From a checkpoint of a small contrastive audio-text model: 12.5M parameters, text encoder activation swiglu.
Rows from block 5 of the audio encoder of a small contrastive audio-text model, named by matrix and row number. Each number is 128 + 32 x the weight over its row's rms, rounded and kept within 0 to 255. All counts start at 0. Numbers have three digits each.
After each channel's rows are labels from the 100 clips, of 14976, where the channel reaches its highest value: "strongest on" is what is common among them; "loudest band" is the band of the loudest frequency at the time of the peak. Only what is clearly more common there than usual is listed. The data: short read English sentences (LibriTTS-R). In brackets: how many of the 100.
# c30: last pointwise conv (encoder.blocks.5.c3.0.weight, 384x384x1), inputs 256-383

c30.113:123173072114126130098159132122129098118111223161169124119107131135091167097159132141197137061125110126106072127145101087120152149147120136126143130161159138151124129193069147092150183123109124129152119149123085150170163209129072143138040141084153213201133110151121162116126123108092094119119186154089149147151171106138109159152083135112098129144110114184103222090145138137132114170121
strongest on: the word "was" (31)
loudest band: 250 to 500 Hz (44)

c30.83:138127053092168165103209104119125107151107148136133104105123138140112113120123132098117117106182134116108102107162076101097070088095151147093087138209129111111152169089112108095129135137159096161111116129124115081134131190136151097114177123143141080108128156081116137129080096171071120125138127112173132147112097122158126119101110116091170186109147159101097148045115205123173050126178
strongest on: the word "was" (32)
loudest band: 4000 to 8000 Hz (32)

c30.167:159140122154083129142116212110125135115187117126142138110084115128116163112134126094185132122094106117130150141082090066152130170118157121146127135171109119153170158140155091173128103198144201182160079126154133135054131146147143107117121182089128134134116149208121108082106080131084129108136189200123172155135147123082117100097118158142202078190103181133093144146077119176098105162118
strongest on: the word "she" (70)
loudest band: 2000 to 4000 Hz (30)

c30.158:110108123145073109143133143124162093143161134142082129096144114116106159066074140163202144105106172163172151126102166128130151150173100099175158089160117125092120166152168145159111100105171157158164144161122164089143144108078126094111145168110065078107134128110154153172187112138131071174164085089141124090099121186135102154139143137111138120108200180057163080133103125098071104142086
strongest on: the word "you" (35)
loudest band: 250 to 500 Hz (35)

c30.281:120091129100089061119197097097084098146139138156108112135137108175129134149123168099075119161152099078142114090126176118149108147070113134121062168142132160194118107132087085177074108127153180097197139104111192123075143178105131075132148177153075134128160063138170165141167067183111110145219107103137073066071051118186156125112184175181140134121124113093133132126130219133179072099158
strongest on: the word "was" (29)
loudest band: 250 to 500 Hz (32)

c30.160:077080120090142130104174152121117151100174127126130109137095120111071081049195148178220193129188137175124104158072090127182140127131122084141120147149097117146146178165115088144146163114107190158087135128093116116176150158171109121140144177133151101163084140138162142131145131072122150108087107091078157123152130150129094131125161139104099107069188124161171117091107128144057110105133
strongest on: the word "it" (29)
loudest band: 4000 to 8000 Hz (34)

c30.232:152077111089143167126130090105126119111119132108173136141117098159180175180067107124099129124087183146142055113107103127094160132126089098120122089153097059076074122114118129093148149104113142170130198135159094148071153162127152161160134083121093131169114100117152102143176107075097141199139109133117081063140065138119104078073067189136148159098161107101164094086107197146119094139146
strongest on: the word "it" (70); the word "is" (51); the word "was" (28)
loudest band: 250 to 500 Hz (25)

c30.6:131144150144138162133126152108115149122116194125165127126155115153128137090109136100143110076186111152119140071073144118106097133155158176119137112120110207150158115139083165155076141143102061085173083128135141151162068156127142108144156139161196120086113085169151055170137132115111148103144172156067191167150120136102098168097082117111163100124155119107163161127157130139106092083150
strongest on: the word "was" (41)
loudest band: 250 to 500 Hz (27)

c30.151:104187107129100103063085164088165106142107146088106058198134129164175164079135111142079108155091141106115142076196154120113056126111134093088113152161157146169140109162136107061139164115132109154123149101148085117123095118130104120136096146136154098094080154034158165107081090129082125072057109112128164146173141185228147111123161029163107150157141114115083155144149124108157113168100
strongest on: the word "she" (76)
loudest band: 2000 to 4000 Hz (41)

c30.339:185130127101162086123084109159103086142130062118140103174113136139106093117051146145151118143157145136156065119155119132255166133125138120165108111162107139138110102073152135112126077133156167107138150159077177106192132117119084050115090093145155122072101143114143111089121162168084101106116122174114074088172153093096224135118155125085157122136171109106078126190146172135133152147139
strongest on: the word "was" (36)
loudest band: 4000 to 8000 Hz (61)

c30.245:125149159208117139146068120174106149198156056155081109091172136139090171227116150150158092081089187167152112138066172135164187118139116065163136166109125109134135075149114103102105156139116189133133176097135114096120153169066185143102145177148128130089109093103154080126191135120046129138108168133132055113173149096116141081154109170113152149111146104148105081135115051135181131157132
strongest on: the word "and" (33)
loudest band: 250 to 500 Hz (29)

c30.81:168132132071086091101177131139105080172126163130154123113128179044198096145148152132141128100091076063194094145126145125194098150108137098147104075127089143132164138038108132129088178140131118091147157078130129160127115156128071159140128120094146139119102150144073038150155122075114109136067134119144122085130113099107120157082094156162106096130104161171167112146141155139149141142153
strongest on: the word "was" (54)
loudest band: 250 to 500 Hz (38)

c30.0:147142126148144154101074112148133073174119129118109150113101092157092122137120160151103133102074166108160144074110156125069098102149148060132122085119074135145148218134162100137144126170104130118170122144198175170133167104113090101114112099112129082126134125104098153119149129148162133131138147117068138166081099149169166107101125127144105165079115137123119152143107100178075079166100
strongest on: the word "she" (73)
loudest band: 2000 to 4000 Hz (35)

c30.222:105152206156100154184139114099128105167149128159177066042133139120118207107084132174064125135105220133190139168110102161125137108123081127153127114167143142144159088109169157131075130144096164159122137168105185084048137182177144115120117151104148129168141145120146150057190171117106132145097135124097118155027115096115197121163077107141158146191136089067157183125161107098113150096172
strongest on: the word "is" (45); the word "it" (43)
loudest band: 4000 to 8000 Hz (26)

c30.58:137135114115111101122169121098144152154110183127105183074081111134108188125125119167200121163113109122108144106135157129079083175134141098093115119113144162192164056138109144063094120093145141099124129165117110121136115188142109073161107178115139049105112119089116078133096100164196110154107098094149144086176104092137131142128157147136110147130159146146125119122128140099107097173139
strongest on: the word "she" (56)
loudest band: 2000 to 4000 Hz (30)

c30.35:121186164092150124060136155113119105136118133115142126125134186133115146064078135138154136160111069088134161189127183077150055117144127092175112117120132094178195119112139172136126170101144144161089124075161134078172124134124073070091142208116113107122139080142130192126103118194182133115137116143081129113153099125104096136108107118176123208111134145075133184120164059157107096140146
strongest on: the word "she" (77)
loudest band: 2000 to 4000 Hz (27)

c30.51:172068123078096074084119114179115116093088134144171124090091107086150155144118144116130068095076183164113116140175093138135085116141180037117138084182166114093145158152112101086113158136190111078115126156111150153144108076101189067150115182162096122133137143099105172113136083099162076187084125172137075165088182190133135138108131149080093135109141120106129158127119177060107102101154
strongest on: the word "is" (44); the word "it" (42)
loudest band: 4000 to 8000 Hz (32)

c30.377:120136225094137090100152087097123134114124112101135107164152104122115183112160184125150131052134113062115158116126168141163114124159147087138090157113132046068088185088130133161108147130154116171134129138085105129111084201144145107120109149150173166142137091108101137173136245161100163096099113119066107175200136100101146100161235131124140187097137140078065101162129180120122087099151
strongest on: the word "was" (36)
loudest band: 4000 to 8000 Hz (54)

c30.194:121138096172117148136061117102133165120115140127166147146096147156129150100153132128128134122149188128207149107122132135126174129083127122197107089154181138115174075181059077086131060121070075137145111120156125101158221205120092100172166136176101097111186082147132146093120132186139122137124134100146105074151112091100070120121062119118069175163137115159153208153141077115112127056167
strongest on: the word "she" (60)
loudest band: 2000 to 4000 Hz (50)

c30.333:144127143157131079100107102141140192083145141124139109100152108161101114113106110130179135094091104117171110124151125149079106161148113090119120158145121091160087179188107117148116120117157137174097173108184158134130212095131122132171178178119100141125121105101154098158185178103172103104137185182132123101123081191147096104159074141145112126125146151139155110101092115099137145090124
strongest on: the word "she" (79)
loudest band: 2000 to 4000 Hz (32)

c30.277:188057063085162136173120130167177109148120094132182094119125038126124079099153139150148126112101095147179109108179137125190098100155175143112161121085154128098072175175111184084221107176170132104157165152109124104133132127179133120155122097196180123092156186108127123136091107132134154118101165124125131089124113163144115162150184109110151073162135129098136112071083062112117167148094
strongest on: the word "was" (59)
loudest band: 250 to 500 Hz (56)