python train.py --encoder_arch="ecapa_tdnn" --model="contrastive audio-text model" --dataset="short read English sentences (LibriTTS-R)" --train_examples=26041 --gain_aug_db=10 --n_mels=80 --hop_length=160 --input="log_mel" --spec_augment=false --win_length=512 --tokenizer="char" --vocab_size=32 --loss="softmax" --embed_dim=256 --encoder_norm="batchnorm" --encoder_activation="leaky_relu" --encoder_depths=[10] --encoder_kernel_size=5 --encoder_stem="single" --encoder_widths=[384] --text_encoder_causal=true --text_encoder_width=320 --text_encoder_layers=6 --text_encoder_norm="rmsnorm" --text_encoder_norm_position="pre" --text_encoder_activation="swiglu" --text_encoder_mlp_ratio=2.67 --text_encoder_head_dim=64 --text_encoder_fused_qkv=true --text_encoder_bias="all" --text_encoder_qk_norm=true --text_encoder_parallel_block=false --text_encoder_inner_norm=false --text_encoder_positions="learned" --init="lecun_normal" --residual_init="none" --optimizer="muon" --muon_scale="match_rms_adamw" --learning_rate=0.0016 --momentum=0.95 --nesterov=true --orthogonalizer="newton_schulz_5" --adamw_lr_other_params=0.0018 --adaptive_grad_clip=0.05 --max_steps=1500 --batch_size=128 --epochs=7.4 --lr_schedule="cosine" --final_lr_fraction=0.05 --warmup_steps=40 --weight_decay=0.4 --adamw_weight_decay_other_params=0.05
Rows from block 4 of the audio encoder, named by matrix and row number. Each number is 128 + 32 x the weight over its row's rms, rounded and kept within 0 to 255. All counts start at 0. Numbers have three digits each. After the name is the row's rms in percent of the matrix's.
# mid10: scale 2 width-5 conv, dilation 3 (encoder.blocks.4.mid.1.0.weight, 96x96x5), inputs 40-59, a 5 kernel for each
mid10.0 098:059126126058146137138126108087110156075105165127136127140112140114169079100161178152058124112154146168077195144180128057188150158078079170188139158135137172150121147094071073075090087080125073090186145153153117112131158117132125125097067102155124126124102204179097146103122123140116125067131125151137
mid10.1 101:158139114133167139128170145147172175095146111131139078082119109146113149151141180133111174134127204157040193124082129114151155179133104096121142114058137114108100131153117109146138144126165148113100112126111112162132094151110101119143125108151165120150131114124152136123146120172155090117121096121104
mid10.2 099:174152106158113117115172133101111127173128147147088184116189126170101139137114141156105112136133144122130104102093092172080141149130164100113116129145085136082170164171132201191102113158185109135103114161059142140123160122110065131108080117109112090149132097082141109122096084188108098115086145174128
mid10.3 101:128098114152139126151215096134096103203181101127102146100152148086142174128096139148144120168084135097061117166106096103103184096166156145167182190123072130105123170122128104157116158109123158191145155060072135141163180118073119149155070109090128122121135090165146136108147112102111170146139111072091
mid10.4 099:041177069048089132102134146149164117191150125172109108090142116187133125096139124096084139138150095148105138081154148170172109195240101209164166134137118087111161123097077110096147091112127153071206146123164135110157158149101135141181108122133216156153136143105126176163138070147117112096120105115144
mid10.5 097:200124196112100123108091095086141129126121189153172113157107160093146053058075138173137134137148131071099074101099122100141103144138126100114141120093153143154087094149142117146078139124115102095102167129158117098155177192145123131153131133088126103070118123142114147146186141087133137092156160175151
mid10.6 096:105089126109096138147132065124137153095063140162153095164119182187105079065121119107143138152143142173113071076134080096101201106088093120087131182219158092138103128089092107092162143148141154117141120149101151147106125131118128163102097107068035103126107108105173104148187166095101094133106137163115
mid10.7 097:114146192051156156127146103121123187175102188121143131162144078186133141172135124126097112165180130099145165136137156178090086144116096083082120138189104133146106141117124126123110144121118191123108099075200121132088084091199127151132127149118155136153059098183107133124155128134146106143155147084140
mid10.8 097:102123106161103101155129169132097064092132127180126134145125129096137040122123173184098060125074105157168188087050115116127149098165070193194140120105165129124097164146183148107061109136098095152149100135109124135110117104119189071124113055108148156161164082140153144183106167120132143138118078108075
mid10.9 097:126099171090131123124134140123116132077104105119075098109174152155150118148041097193114098085149115101120112157140124169135115139148183114112178084086123072125099150105105087112149075076161086056078073117142139197121148126095138116102129132149149109159159092100139123108096153106143119105158118154132
mid10.10 106:086073047106130108066106162206110088156197101086145125176098152137185135102104107147157122067124129183159114115204127128140126120105157127117106125115112109133123121126135088143116146179103157096129137112069140119112099128130141132137111102162218142110093061111075119135143132146153142137153157156082
mid10.11 094:095151130105132159160136088156147106127145140096118100123103098130163178175067095167145146131152135162131152126113132078105100143144144159173197189150141136146150104054134141158147138126078104123093157159144113093085101115114160118165172098178179175127127121168173141155072134139118137088120086092142
mid10.12 102:180100080126120119170117130137146099117107073076103080119092156073128114082117101111121126186120163161155116076119093084073138159167140110140122111174143135099123163162124090106092117100126158164124150156166142188161119124096041128077097091122089072143145201115139159163181140161145148058121120160143
mid10.13 102:161127104066085140092124116097137149168139089168126150147174086120209122101124156106170140137130178113108143098115095127136150170123108070116125128060184066106121145137109177092100160186077104164118107123066111128064099103083117161154107111181186144117124145082084137115140103147172103105112101088139
mid10.14 096:087111138111117107142106145136177119135111108144104081099149048078120180159136133104143092144143121099137111162161172168117160180192106148149197146141077094050142116094083130129105120118142078128207193157106132175215157140128138171181153117139132139141126208139175141101078125092123128085131164154129
mid10.15 099:076084074098166098110146117128150186129144156124069173154095135118166133155140124100078122124098056085089187140139099102126143207198105146078088156112146103102094157158148147143114084107148146140168103123147112133183159121128149097084127113181128038091106163185124094072186103098110132085097127134140
mid10.16 103:109101109143116210109090093099141086098068067129138145116123155109087100153111125126100202180160121144115173137148189095210161142086088059100147147146087102127104096076112118122097139058119092137152101114166147130096104134186161170114101099073103202144188116148112146117169164130132083104115071177166
mid10.17 103:145119156135098116021109068109171217183132152117158091182155104101092101136074134180146159130130143161081123131172127150184167093112099124134151208182141153140121132138132107078133146089093154150120121127167120121116106099135142193136156106165190186126162062136168099133174095144117075157140116087135
mid10.18 102:079128106117161133101073122110117110113082122187105124120172202171158150157167087124087123086087131124143097185183155127098066037080195063104141111121145106119105089030096142156131111150128134131122113142110113137113123120150098167148143129156103194141101133178142110122145102065122136103082125125131
mid10.19 099:139105116167135133125067058065101134116129129052093105140165066080088164203097139138158131095110144096096064131151109129099069151136198134155147142094124094107128155096073140136201142099160125114116157139110143139109140095125133121130151133068167170185121144118142142122157172123156128150137136115127
mid10.20 099:131159137115203087161171079117167108116122095128118119133151107138150128203108139101119129152186183159130176086093106157100125095133104124097127131197158120137125206098106132105191185167092094124126121081116095125132133147118143098103166101186163133202110166164123123109132173099119135165150131109103
mid10.21 100:096181195179124128144122117150145155118088136143096133133143158063113193201111110142126102146184123140135136150103168114131135114166166139106095104113120098101140104174181162141189166184046147164165090129117141143160163158183115091032069077112080147137143102132118144143140163133099168157164095091137
mid10.22 092:158117178137152155118112092078127092128124155118127064109154159156083073104110137093074131108103111158084136105111175107099090155165188147134105092058145150112162068097105108132142097125110130102061074101146154134109152107149107081115165122067098122134118095113136188171163127121105183175190158093164
mid10.23 096:114149131142158190116175153140137096130133114104141094160139108124165143060165073097108099055074095115172142152092090110131143121136130144123122168163103141114112121099117122160146153111083070102112097118153168156120109128143154191079137087142116093082107209147152108135064128147152165069080090077155
mid10.24 101:147119132090092161134068157104045092189139101175180145088121183164105149141119132123157109145147179131134127123124142137087081096105086146110132162122149111128129096168142166104087199097128169143130138095138106096115096089064092156190144122109182144127165130117117120151122081130161128081100126154164
mid10.25 101:114154132146108079072061069128111134113130102098138104123132146131101139081117134078160123070154165131147160124164071179140089127101148069113067101072068104185197130159087155183151080129107118126154084160164171118141122142108116159164189107086175132115116130120156150164073042040073148143123109128114
mid10.26 101:127137148141151122080118138152150129116121160142117125128155148098120115142125152120161071104093092103140109136138140167151107130100157121121095100119061157105122147170100084107183204111171108099136130125135080185154130136151097146182118137110200110150139159144119145109099167114154084119148120174085
mid10.27 098:078081140132136099128039125117134136128127164138120138123156219172087116148150140128142169159152166135127110054147187129064109154158166142107072117120171118120062148134081180149153177162128127092106111104146105112133044097118140179160162116157166171103096123139146129130204167173054142162083110139180
mid10.28 097:127122071129155128106121111081155179160106090091127170173115146067125116132122101129099065073108097090066138189153134128166130133153060140131145094096080110106145160103110094057089097070097154115181129107150149115128178141167100138174191151121114178140153171151124183136156112147172108115103078105070
mid10.29 096:127134126146115030116095083103079117162162146094089114090127156074137126093090131117152104188169127118083146096091112172086099103103087079157119139129135125114142136119087093080104083085069161033122166143122143181161106091166094081125107153139185100124115120116175145076143173166128129183169170165124
mid10.30 093:111098112165144130149166172137139090161150146173106087061143169176089121105105058107144105118093067135065073093149120138104131113141119136078096084108099043071102080126087082052094191125158084087014109134158154132179090177138142180113149112158095096162139094122130114120157141105101107211132117148198
mid10.31 099:120176149119127088066156124162118119134139146151109187084111199116118087136110121100135137165150167160109204163176152084130165116133174099101089117103125088198127166072142099125119165162106154194092115070103201144127106146110159157110129072105091069106130119087088168191139175149129119146087061096128
mid10.32 096:129132175129099134126141186182108143110141138104129081134118108106168139106136145115062113144113114106145124067106174161075097106189120125117091160153140123160156154113115147141131127146137157152105084118098137194155131107085123108099117144069072028048061166185066133083139136146160154131088145131099
mid10.33 101:169153129131198100130123171117181088069070109132159112117119108087110111148137120065084179172125117070107114201139107148153150112097114127142084114174134156177146121099086098148104145105156100148142114111119194127088121131155144152146133082255176077024052187164104125106181155158126115145121127112170
mid10.34 103:131195179158171135077091109118160183153155104200175117175154149067145154245141138107102122127108147092160166113119116080099169115103186159088162099112114126100138149146120152179162100192210100126188105155109088086101076131125081201102122140149110074075152129169098086113098113127162075105100136131129
mid10.35 101:142117139138128105072154099145121152100124165090096133112086111142086127143033077137140104113074119089131210085132160148113109149120164096137165111164149081104143144117114089093129167101158118183118130101164105095139102150107090123126141149115101093078072069118133161143114136191129161170138158175176
mid10.36 100:077140143108154146145126121110089068114124141137160142170146134108148106219126068069161155144169153130102075135105103089124130098086172092114130091109126140084097090096127126093145129164143114122072098130127150097128103158130105109156058134111065133032135122095104177159173116176154128181126124134103
mid10.37 102:163086131103103144140199147103162134047119114119125174085149092115174154150129125108115147135126104108120161130171119197152197101135139094091136111114149212082166104130126075100115128123062133097148076164107087061108149153140147129102131123109130091079118106179112144144056160119068155122087134094076
mid10.38 099:183122082126159109149072155102150140124067076128174098124195147137134240131114160135143142137138074131129085101072157203154146078100134145110086112106145154123051123189189124076189190143107073109105132111171113116136121170147058119119140153046073111092124115135100144094162163077159108143079123111134
mid10.39 098:118171148118094133061101089081133106073106117164109096156140121121102113203207135148168197169172180127103156156172133164113106118137165108102123137089101187126117159130118109186171113118147125122151085102050125142149126096109110103122156123139141192153131172125116098133099165129143154122152188133114
mid10.40 099:109105051088074104120119073120112183125175058149150073146156166186126123091114138148102087168160131146143101106109157149154158158170166155107110120098086054103172169153083128131090102163161119149072102102141106072136123121144150101144113143143155112112105119128160148123117109188174187070082157118157
mid10.41 102:120125202156122127074124134163085086102150209151118114134080111106148107104123128179118077068120081081136096057080153169146101166112122115116110102083129122149119118104167123114076160138122053105092125069146133118089127156166109046097111110148118160126181113123111145108136098137132102165139080119114
mid10.42 098:154115105194137094128127121119190171173084081206147135167167086096135146142093110080087111092071141157146112086160125075156119131142142124116113128070102085162084119046088145117155112116132149145122126118121144160144106116179141129133122113151182188134153207149139101107036118125148145090091081149108
mid10.43 103:143173168113142063130068103119075132116151144136114114106116136102100125157121113181100115141209087126080144161139100091130117090072105117147129134130121137172099095184158173144028123107094169131150162181133134062131130145154120117167149102111164094086108120141122133122201185128143116229182163165116
mid10.44 102:135136098168173122083043114161119181164122200154076080131134123104152117129118136102154129173148065099143126095124160082172105139142143076141085092159151130134090120180118052105141106118181107124100113115135123132107107123187105144176113124096120065089133107185105107121127084166109135150092087120067
mid10.45 105:134181153128194123123083143083109178081145139113121061155098147095159166085154154099160128131097108139135144164111139106078129114077135101161117134116120108131068125147166134104113064121138116177069059094175116255124107129160137115075084166167142144124134117171082123111133106132186128149156120126142
mid10.46 101:064134082104098136127110172130182156157105088170094134150155115132104106198124096153151144098112137146135159102098124122165111136148178176093152125142104147168132102137124097106150093175145113124109134091101107057130119105133077100057120109142141147113092176139108209147172100101132135117097096117084
mid10.47 095:137143097158030128124113121104141085101074095050116095097148099118106123127084110133119106179186190181058113132096113166080095102112050149169123144130143130162118151124179065111119116103105141145139151126092165114072103081103130092139185087159104099102162164147166173139094117181120113180127092087123
mid10.48 098:200122164094147150111079118116153106114098192140082133107183069128133120127163099146114117155155076119093103121071100090060114132134118057120175119117127144119134156172178180132149093094109075126129145128108129146130078096143111126066055147155143134154038160132103124090173146164163109162151101100135
mid10.49 101:094069113095124111077126182117078129165111093138117169118128163138131084115095098122122125126127115121130119127150117104117207200176117112131112167127122129178134131151156132109046143125151166088134135111126112120109132146154154100129110092233117104067138126150134086152156123149121143121042115129202
mid10.50 100:147126132176153047132138140126174142066147128159076132093132097166151078077136161155095117122133099114107134146142090065172169138103188067110141101105112128099064131153128112097125110159146111127152136148082089181144147151119181133103128069084128151117118154166126109122120075084133122152117133089109
mid10.51 100:123155124117107124107130124145123135157118157127122177102159151151154063107100069095108111172150071133159096086087100111119188117154078087109101110127172117101171137184165153090134104169078113145105164150107118164141134101137139086107163130129139146134118118119117128095132152145130127061108123081134
mid10.52 106:105102134127158098120159147110120115139081081092135124147109175114126120105070112184147181106119098158168152115111138100165155060139178159148109138134094103101092150119116151135092149107089151089109095115116142115165083143103125111130124173026056139130133116158096128127140110101163122128143195091084
mid10.53 102:130106106141139099129196133115072032083142132153123201083094136117147104098106094137148164132114137104123104129141217163084115148144125098110147116110075113087150169101134126167161195145148139199165106147072183121143135135108124087143198139174173102170151137191160147130180148150132185133158093139146
mid10.54 099:137099080132154107172129130123185166126145166084141119126111119143197181210144169145095140098152122162070094092084117125148129070176161136091123120091138197105173141149144082117073126127114116141170046099090127071179077101080116100079134172096135123108147139184065102143165154134107079110155093138092
mid10.55 099:204146180162128119103075114143149179148117085138125176157157122133095124121144156172130121130132110085138091147119087054137076091091154110051101087104128117115180119066034128051092123107185101151160120092108165140121108139178162139138112130140123100144112103177148105078047155130108147114093149073155
mid10.56 102:137122115184118119103193127143158137081144173080176167089182078155099132070068102081205199129142131154211112098105150145138093136108095126124151163126114148149134084081108147145111141042087175099136140095064083111060098128110100122118083124134095090127156118122131169161082134183149113108087143178114
mid10.57 105:160125167139141126108143109127123134143150136093108130101194141141124116121147176106076097018070144143120147154165117095025064051088116122104131164177130116131121142146094150152117067108093151190069187109126135091092143118145149153091164133076108083089081119124125119125109068117154106110109088084114
mid10.58 097:148211091131132178137106143125100084098130110082094089162162171104138163154156115090139132138132146140102088136142131096094116115154168142105114123145117138147102146081125076103155164166116161188042119145169176158192146108113125124109142107084108077183179120137120123191133143147091145169174105079095
mid10.59 101:089079055078130146144107147121126120147085089063118138155124128090109156113138110184113057155154111133078129116118172155115160186179094131133151094090100131102160088080111115114107128137152135101177106115139100148145173163129090152188152125187204147067189099114139127111114155126117071116163185116126
mid10.60 107:113129150088121156137174098144179134080116164149099089175220082138093152138133123137100135122160148143183139110126129095139166085162132130168113146154168119126151114091078161129154080118145147151142173141146101123155187111133183125103120078192092101130087148145129066132143140116140144148091096087115
mid10.61 102:083095126126148141095083100131192116134114165142162110179107208181111117092159184178171189143078085132167060120120108213054119173126171135121101110102089170112130111182112119116117159108068056088064149124088102104130127125148126156160107194145153099144140099110141175114112183183165102136148132083084
mid10.62 096:075107089061077082153156123128093089084071086141163091109116101084147141127134131065093069118114123105139127156128077106064108047085112130117181122181181125114045081161121122116146151090104052108165087161195163153118134107123151104077175128093149144121153133099091111085113120099074110149140135160141
mid10.63 108:117139077100126165125200188137177127084168098117156173180080208174118154109135127126116103161136096132077096136119156101083145165211185124142132129176193146112114130141143100162087193135079114137104075184145122067135140154093120129109087124148128120068129156151128132141102176153125096116087027087121
mid10.64 101:135149092102121102168155114079133139110125125155181139118150097144182148120122098090134113116128135130117147138070105128144124063061095168128104097149098110109103101092092111137110160135110140131246204128117109160073146165150143179124164118164127082220195183144127128111092152083090109144122170153165
mid10.65 103:145162117103080177071187086174185120126126051116197169121079099123104145136111135217162095147107077114156097091081119071126131127118181172120200130116126118129085129086155150112132072141148092178225173144117100187147075138169137096163113154137159095089089188156086072158072137147119132114148116105079
mid10.66 105:096163182186120162129134100140099154068134089134181171174143174152152133120170119111144115099111176141141104165114088130144144189070116160166198131151116134103101149158185126211160140092165097089106135102137158136090166181113118144115106180106137082074079107128081102146121140124147125158043158134151
mid10.67 093:152180162121094087110157160140183168163177138090114138114158178122159148129110172134059155163124121123151134093107143138103148164138116103117153072130060132079116118162166109109063176155153110115121117115099112134127114186110074103125150140074125069123109110149166121101208140125114078151136052100112
mid10.68 101:137145106132149139121106125117133156164122088130079154162125120074102102158075130135106147158113148128121033100152145105094102141127149137114094095121146132104062183101144121125124130138128085111169138110182104174131082172138096070152108162072148168104026201130132138126122089113092104079128117127132
mid10.69 106:107146113147114108148160131140045093112151108128100159089129166153107149126107100053136150161096098140135108150096159152147102125191125099121173167120134140132165163137152118114111190139194115085136096120137131114199114122118132153110110094107090097149131153123127164093079098195127162156167135134099
mid10.70 095:144189121156154183131125164105157165101168138180185154146123151111136166102196162110124123164150165069102117108111160130140146149044128113142099096124179178142165137150179117120130058101142098119162105072136181102150113094106139156103130129095116150143090135096134091115167160136128117075116105138140
mid10.71 097:110065099165145065137202147145148153160140093066163156200152098119107085109087125125128086111135095099151137121147137105166168116134142157122116138195102105155118060105098100129075119109121141149149142120073139110156152195127131153123117151172220156140111084154157098082107125134139106161179132178113
mid10.72 104:150128072137146115113116137130116089099184173133086122120187126085147144085114171089094185114100109170144137152111112145084115130126105113112109093126127100079134084134134141122169156160145137167182139116137134144117158120110156121082139108146086144137195102111102138149158170124069098101163123117066
mid10.73 102:136179145143070111115098125093153129116056101133095125116092122128090109102176118115118135133152139119131129142092115118137133129140128120146106134210115120098135148187174167155067150162133154164145125096123140169193149138182105153159171104191134128091115145186086121099103134067102162114145132202158
mid10.74 098:127146109113121149146145110135103100179113149113160146090145134102162153176059028128153149113138164141114140113153159106089100105091168183186160094082112128168130058088053157137178112151142147118097082156133164174159139108182098146116149131113091194150102044149165168164133124157134154116154049105136
mid10.75 102:110083110140093129127112066129150072100142135140093127130060160112159134145136120151106034092121130161103209192112153107151101049101163113141101165148133170127122113147077161145100196129178080149092118116096158058074116116131162135128103120130167133183121163127107183117104113111127132127157139160144
mid10.76 094:107110077099080130153116178136173168121105098161111152110142054079172174192152117135092136130156116153156148139101079112094150115083141143108096134099122134178088071087091100138148107138070130146187158135140123112122105129123132123184117136174170186133143137155180156101091113109150182132041096108083
mid10.77 098:061161146161116082149124139130202179096119047111099074103147054114123125155084159149104054149141102116103074132158138087132141159126133066097157124135086117129096180072128130094154141144140127095120156196198084162163152126126149168105128138217197132120067179221161104084081110127180130156140113137147
mid10.78 098:094143058093097137100130098182159149108146130155108112134146082134158120160131076105101177109164129098160167138144096163123101100101059138152119158122125123169171205117180130080130137153138096063102089090110113073124120121093146101102106088127089148166134136107102120129140095157163134145160100064141
mid10.79 101:076160165126154101133082142148104166077155149108166148150142156124123086135122133130216154190196152064132093179138064133142112149096147141091098135189224138157135080069125132135115160064095124108115188183150170085157130139158165131172159138181136124127109141105160121117102124171141166115095140100079
mid10.80 104:219149095144084150157110141091126128136176135136165081148157171135084117100090124143152112126133106096142161141110161147130122111099149099111156128155112107152161060152191085108179143176157151126158135171151133110165087113111182136145184142078125112096116115119122151137171148106139136076121138072106
mid10.81 094:129120091126121121076042027118176131112125147104107105158096075121134133141108110140100119032172096083128156135166175150069133139102125153151143120164111161143141139066071085113133109128119118097139122202113079121144090087131144177140190116157152147112132136154148133155130121111132105144120134100148
mid10.82 104:105120117130124130125145084131113072103166130169186114164150146137184099073056118153145122095136121122074103108195110075141130171150116162102120133167129084075116096153140127159125122073140128144108155124119161121105145116138108124114163180110135118130187138100169120107082107145143150179094094106149
mid10.83 095:129143117126079106112110128117166123139108114138171148130129100125129147146104111163150163202157108132143196105183120116058063157138218128104070061141143171120116107127118065111143133087144074126085110094115086157102132162097128148142063197168140110112102105145123103189109102146162112143158139217098
mid10.84 102:132122113121119121114151151159182166139092155183144151077119141164159108089157079117101153140080073115152080144094131161108199151148142109098082093117122132070168132162179110079087123086124117140142154105102133115099144129130195143152103119108105179169134122088088133150182051066149173126068154162176
mid10.85 101:120113174122129114137146121135130082063097136110087161129135124067112149133165167161088133137125056091092143132108125137160119153090051098156122126182098112106147135127142170170137057166141127107095156130087118165151084079145149166213107078149099122184195127114145095133124128175106139154075063148116
mid10.86 103:084069102191180141151099111092070190134136094081133106114107106087091075079106122129166170108101133192151062139186142146121129121068125097091151113127180112155156135125117079117138097135131183126099152146092173140145141146107105150114057126164104115119195169154103177165133026060125148064065116156168
mid10.87 101:096107127100111146114129110141086126089136146122065133135153154179119149171099103137132135155148148110117151169074134152157140125175241061092085109142115107101077141174070149078147145124113100123096123158108148145128160122108107087146177161116160140081125129093138173242135158143090113128213158146115
mid10.88 103:089130140124092140155179162173161111150138080144146090088161108123166144192064080140128116135143133115083144094066092107147157178131163124106164145126087092165146135155059120085134112111103122161115155107136114126186146120091091105057071157110127078118162108100073098139117168134105202094188150114130
mid10.89 104:110115101123180157099107167182201131153113086148156132089132146101121119196102146143174059153158075111148105137143184143060122087101174125131101123122066181132064105135141147205096154101138153113114141146131102136150126138131118196163094133138119109124122123171162121163074103163141201136130151116094
mid10.90 106:122153138157165173180162182148147106129237203103107193184200131150121146140154191203106158087116126169147167112113082094138197223212137136134126103094123110133123067093069164140121147124135144160159146167104092126118115152098170091132131140144091109091092169149160120109112132193167167153149096163144
mid10.91 105:148156169138118087067111181150014082171173104139147122151178106093145093101081190188229081122124154146138184162149094105178171100177159157138102153137187135122120155110162206066046143120118192157189155087106076093120140157121153112129109177094099057121126135114110066084101190124134123122115162133109
mid10.92 097:075144150180149166113135136158107129123130117105090096151168129089133128151176115129161161084135151141133162143140131140144120148132110124169137146087067128137156099130156165163132140158134161210191225168178149140116170116173122072150155116104133120113148069132140147175170142151177176207178173107138
mid10.93 093:168165105118116143112136083133097133092153085107064123128067078107152113113156139153093109149114114098184103097116193151149131119128121106118082102156097120114153114091050077063120143163098088059091146150159119124117075159127131150116134085103145190139162096173136096139072157179080124142160169156165
mid10.94 095:123116203131104147117122140148163182182139130138135163190198109159141115088134124143123111100181148166144128157099090089088091072112100148137120094124187160145180137141117099097121167091135170174042121113121091125165073119112125114160110095152185142152195130141114123116119115086125103065120136095084
mid10.95 101:183168109139085113088071079097179169118138153121143146146103111138139130100146126076118119136145169154117080133162167127146148108111097123143104137181128122081109177128111139222154090111081117176145153172160204131092150114139109164198095029186121099174178077140167161173131174167100092074101127168154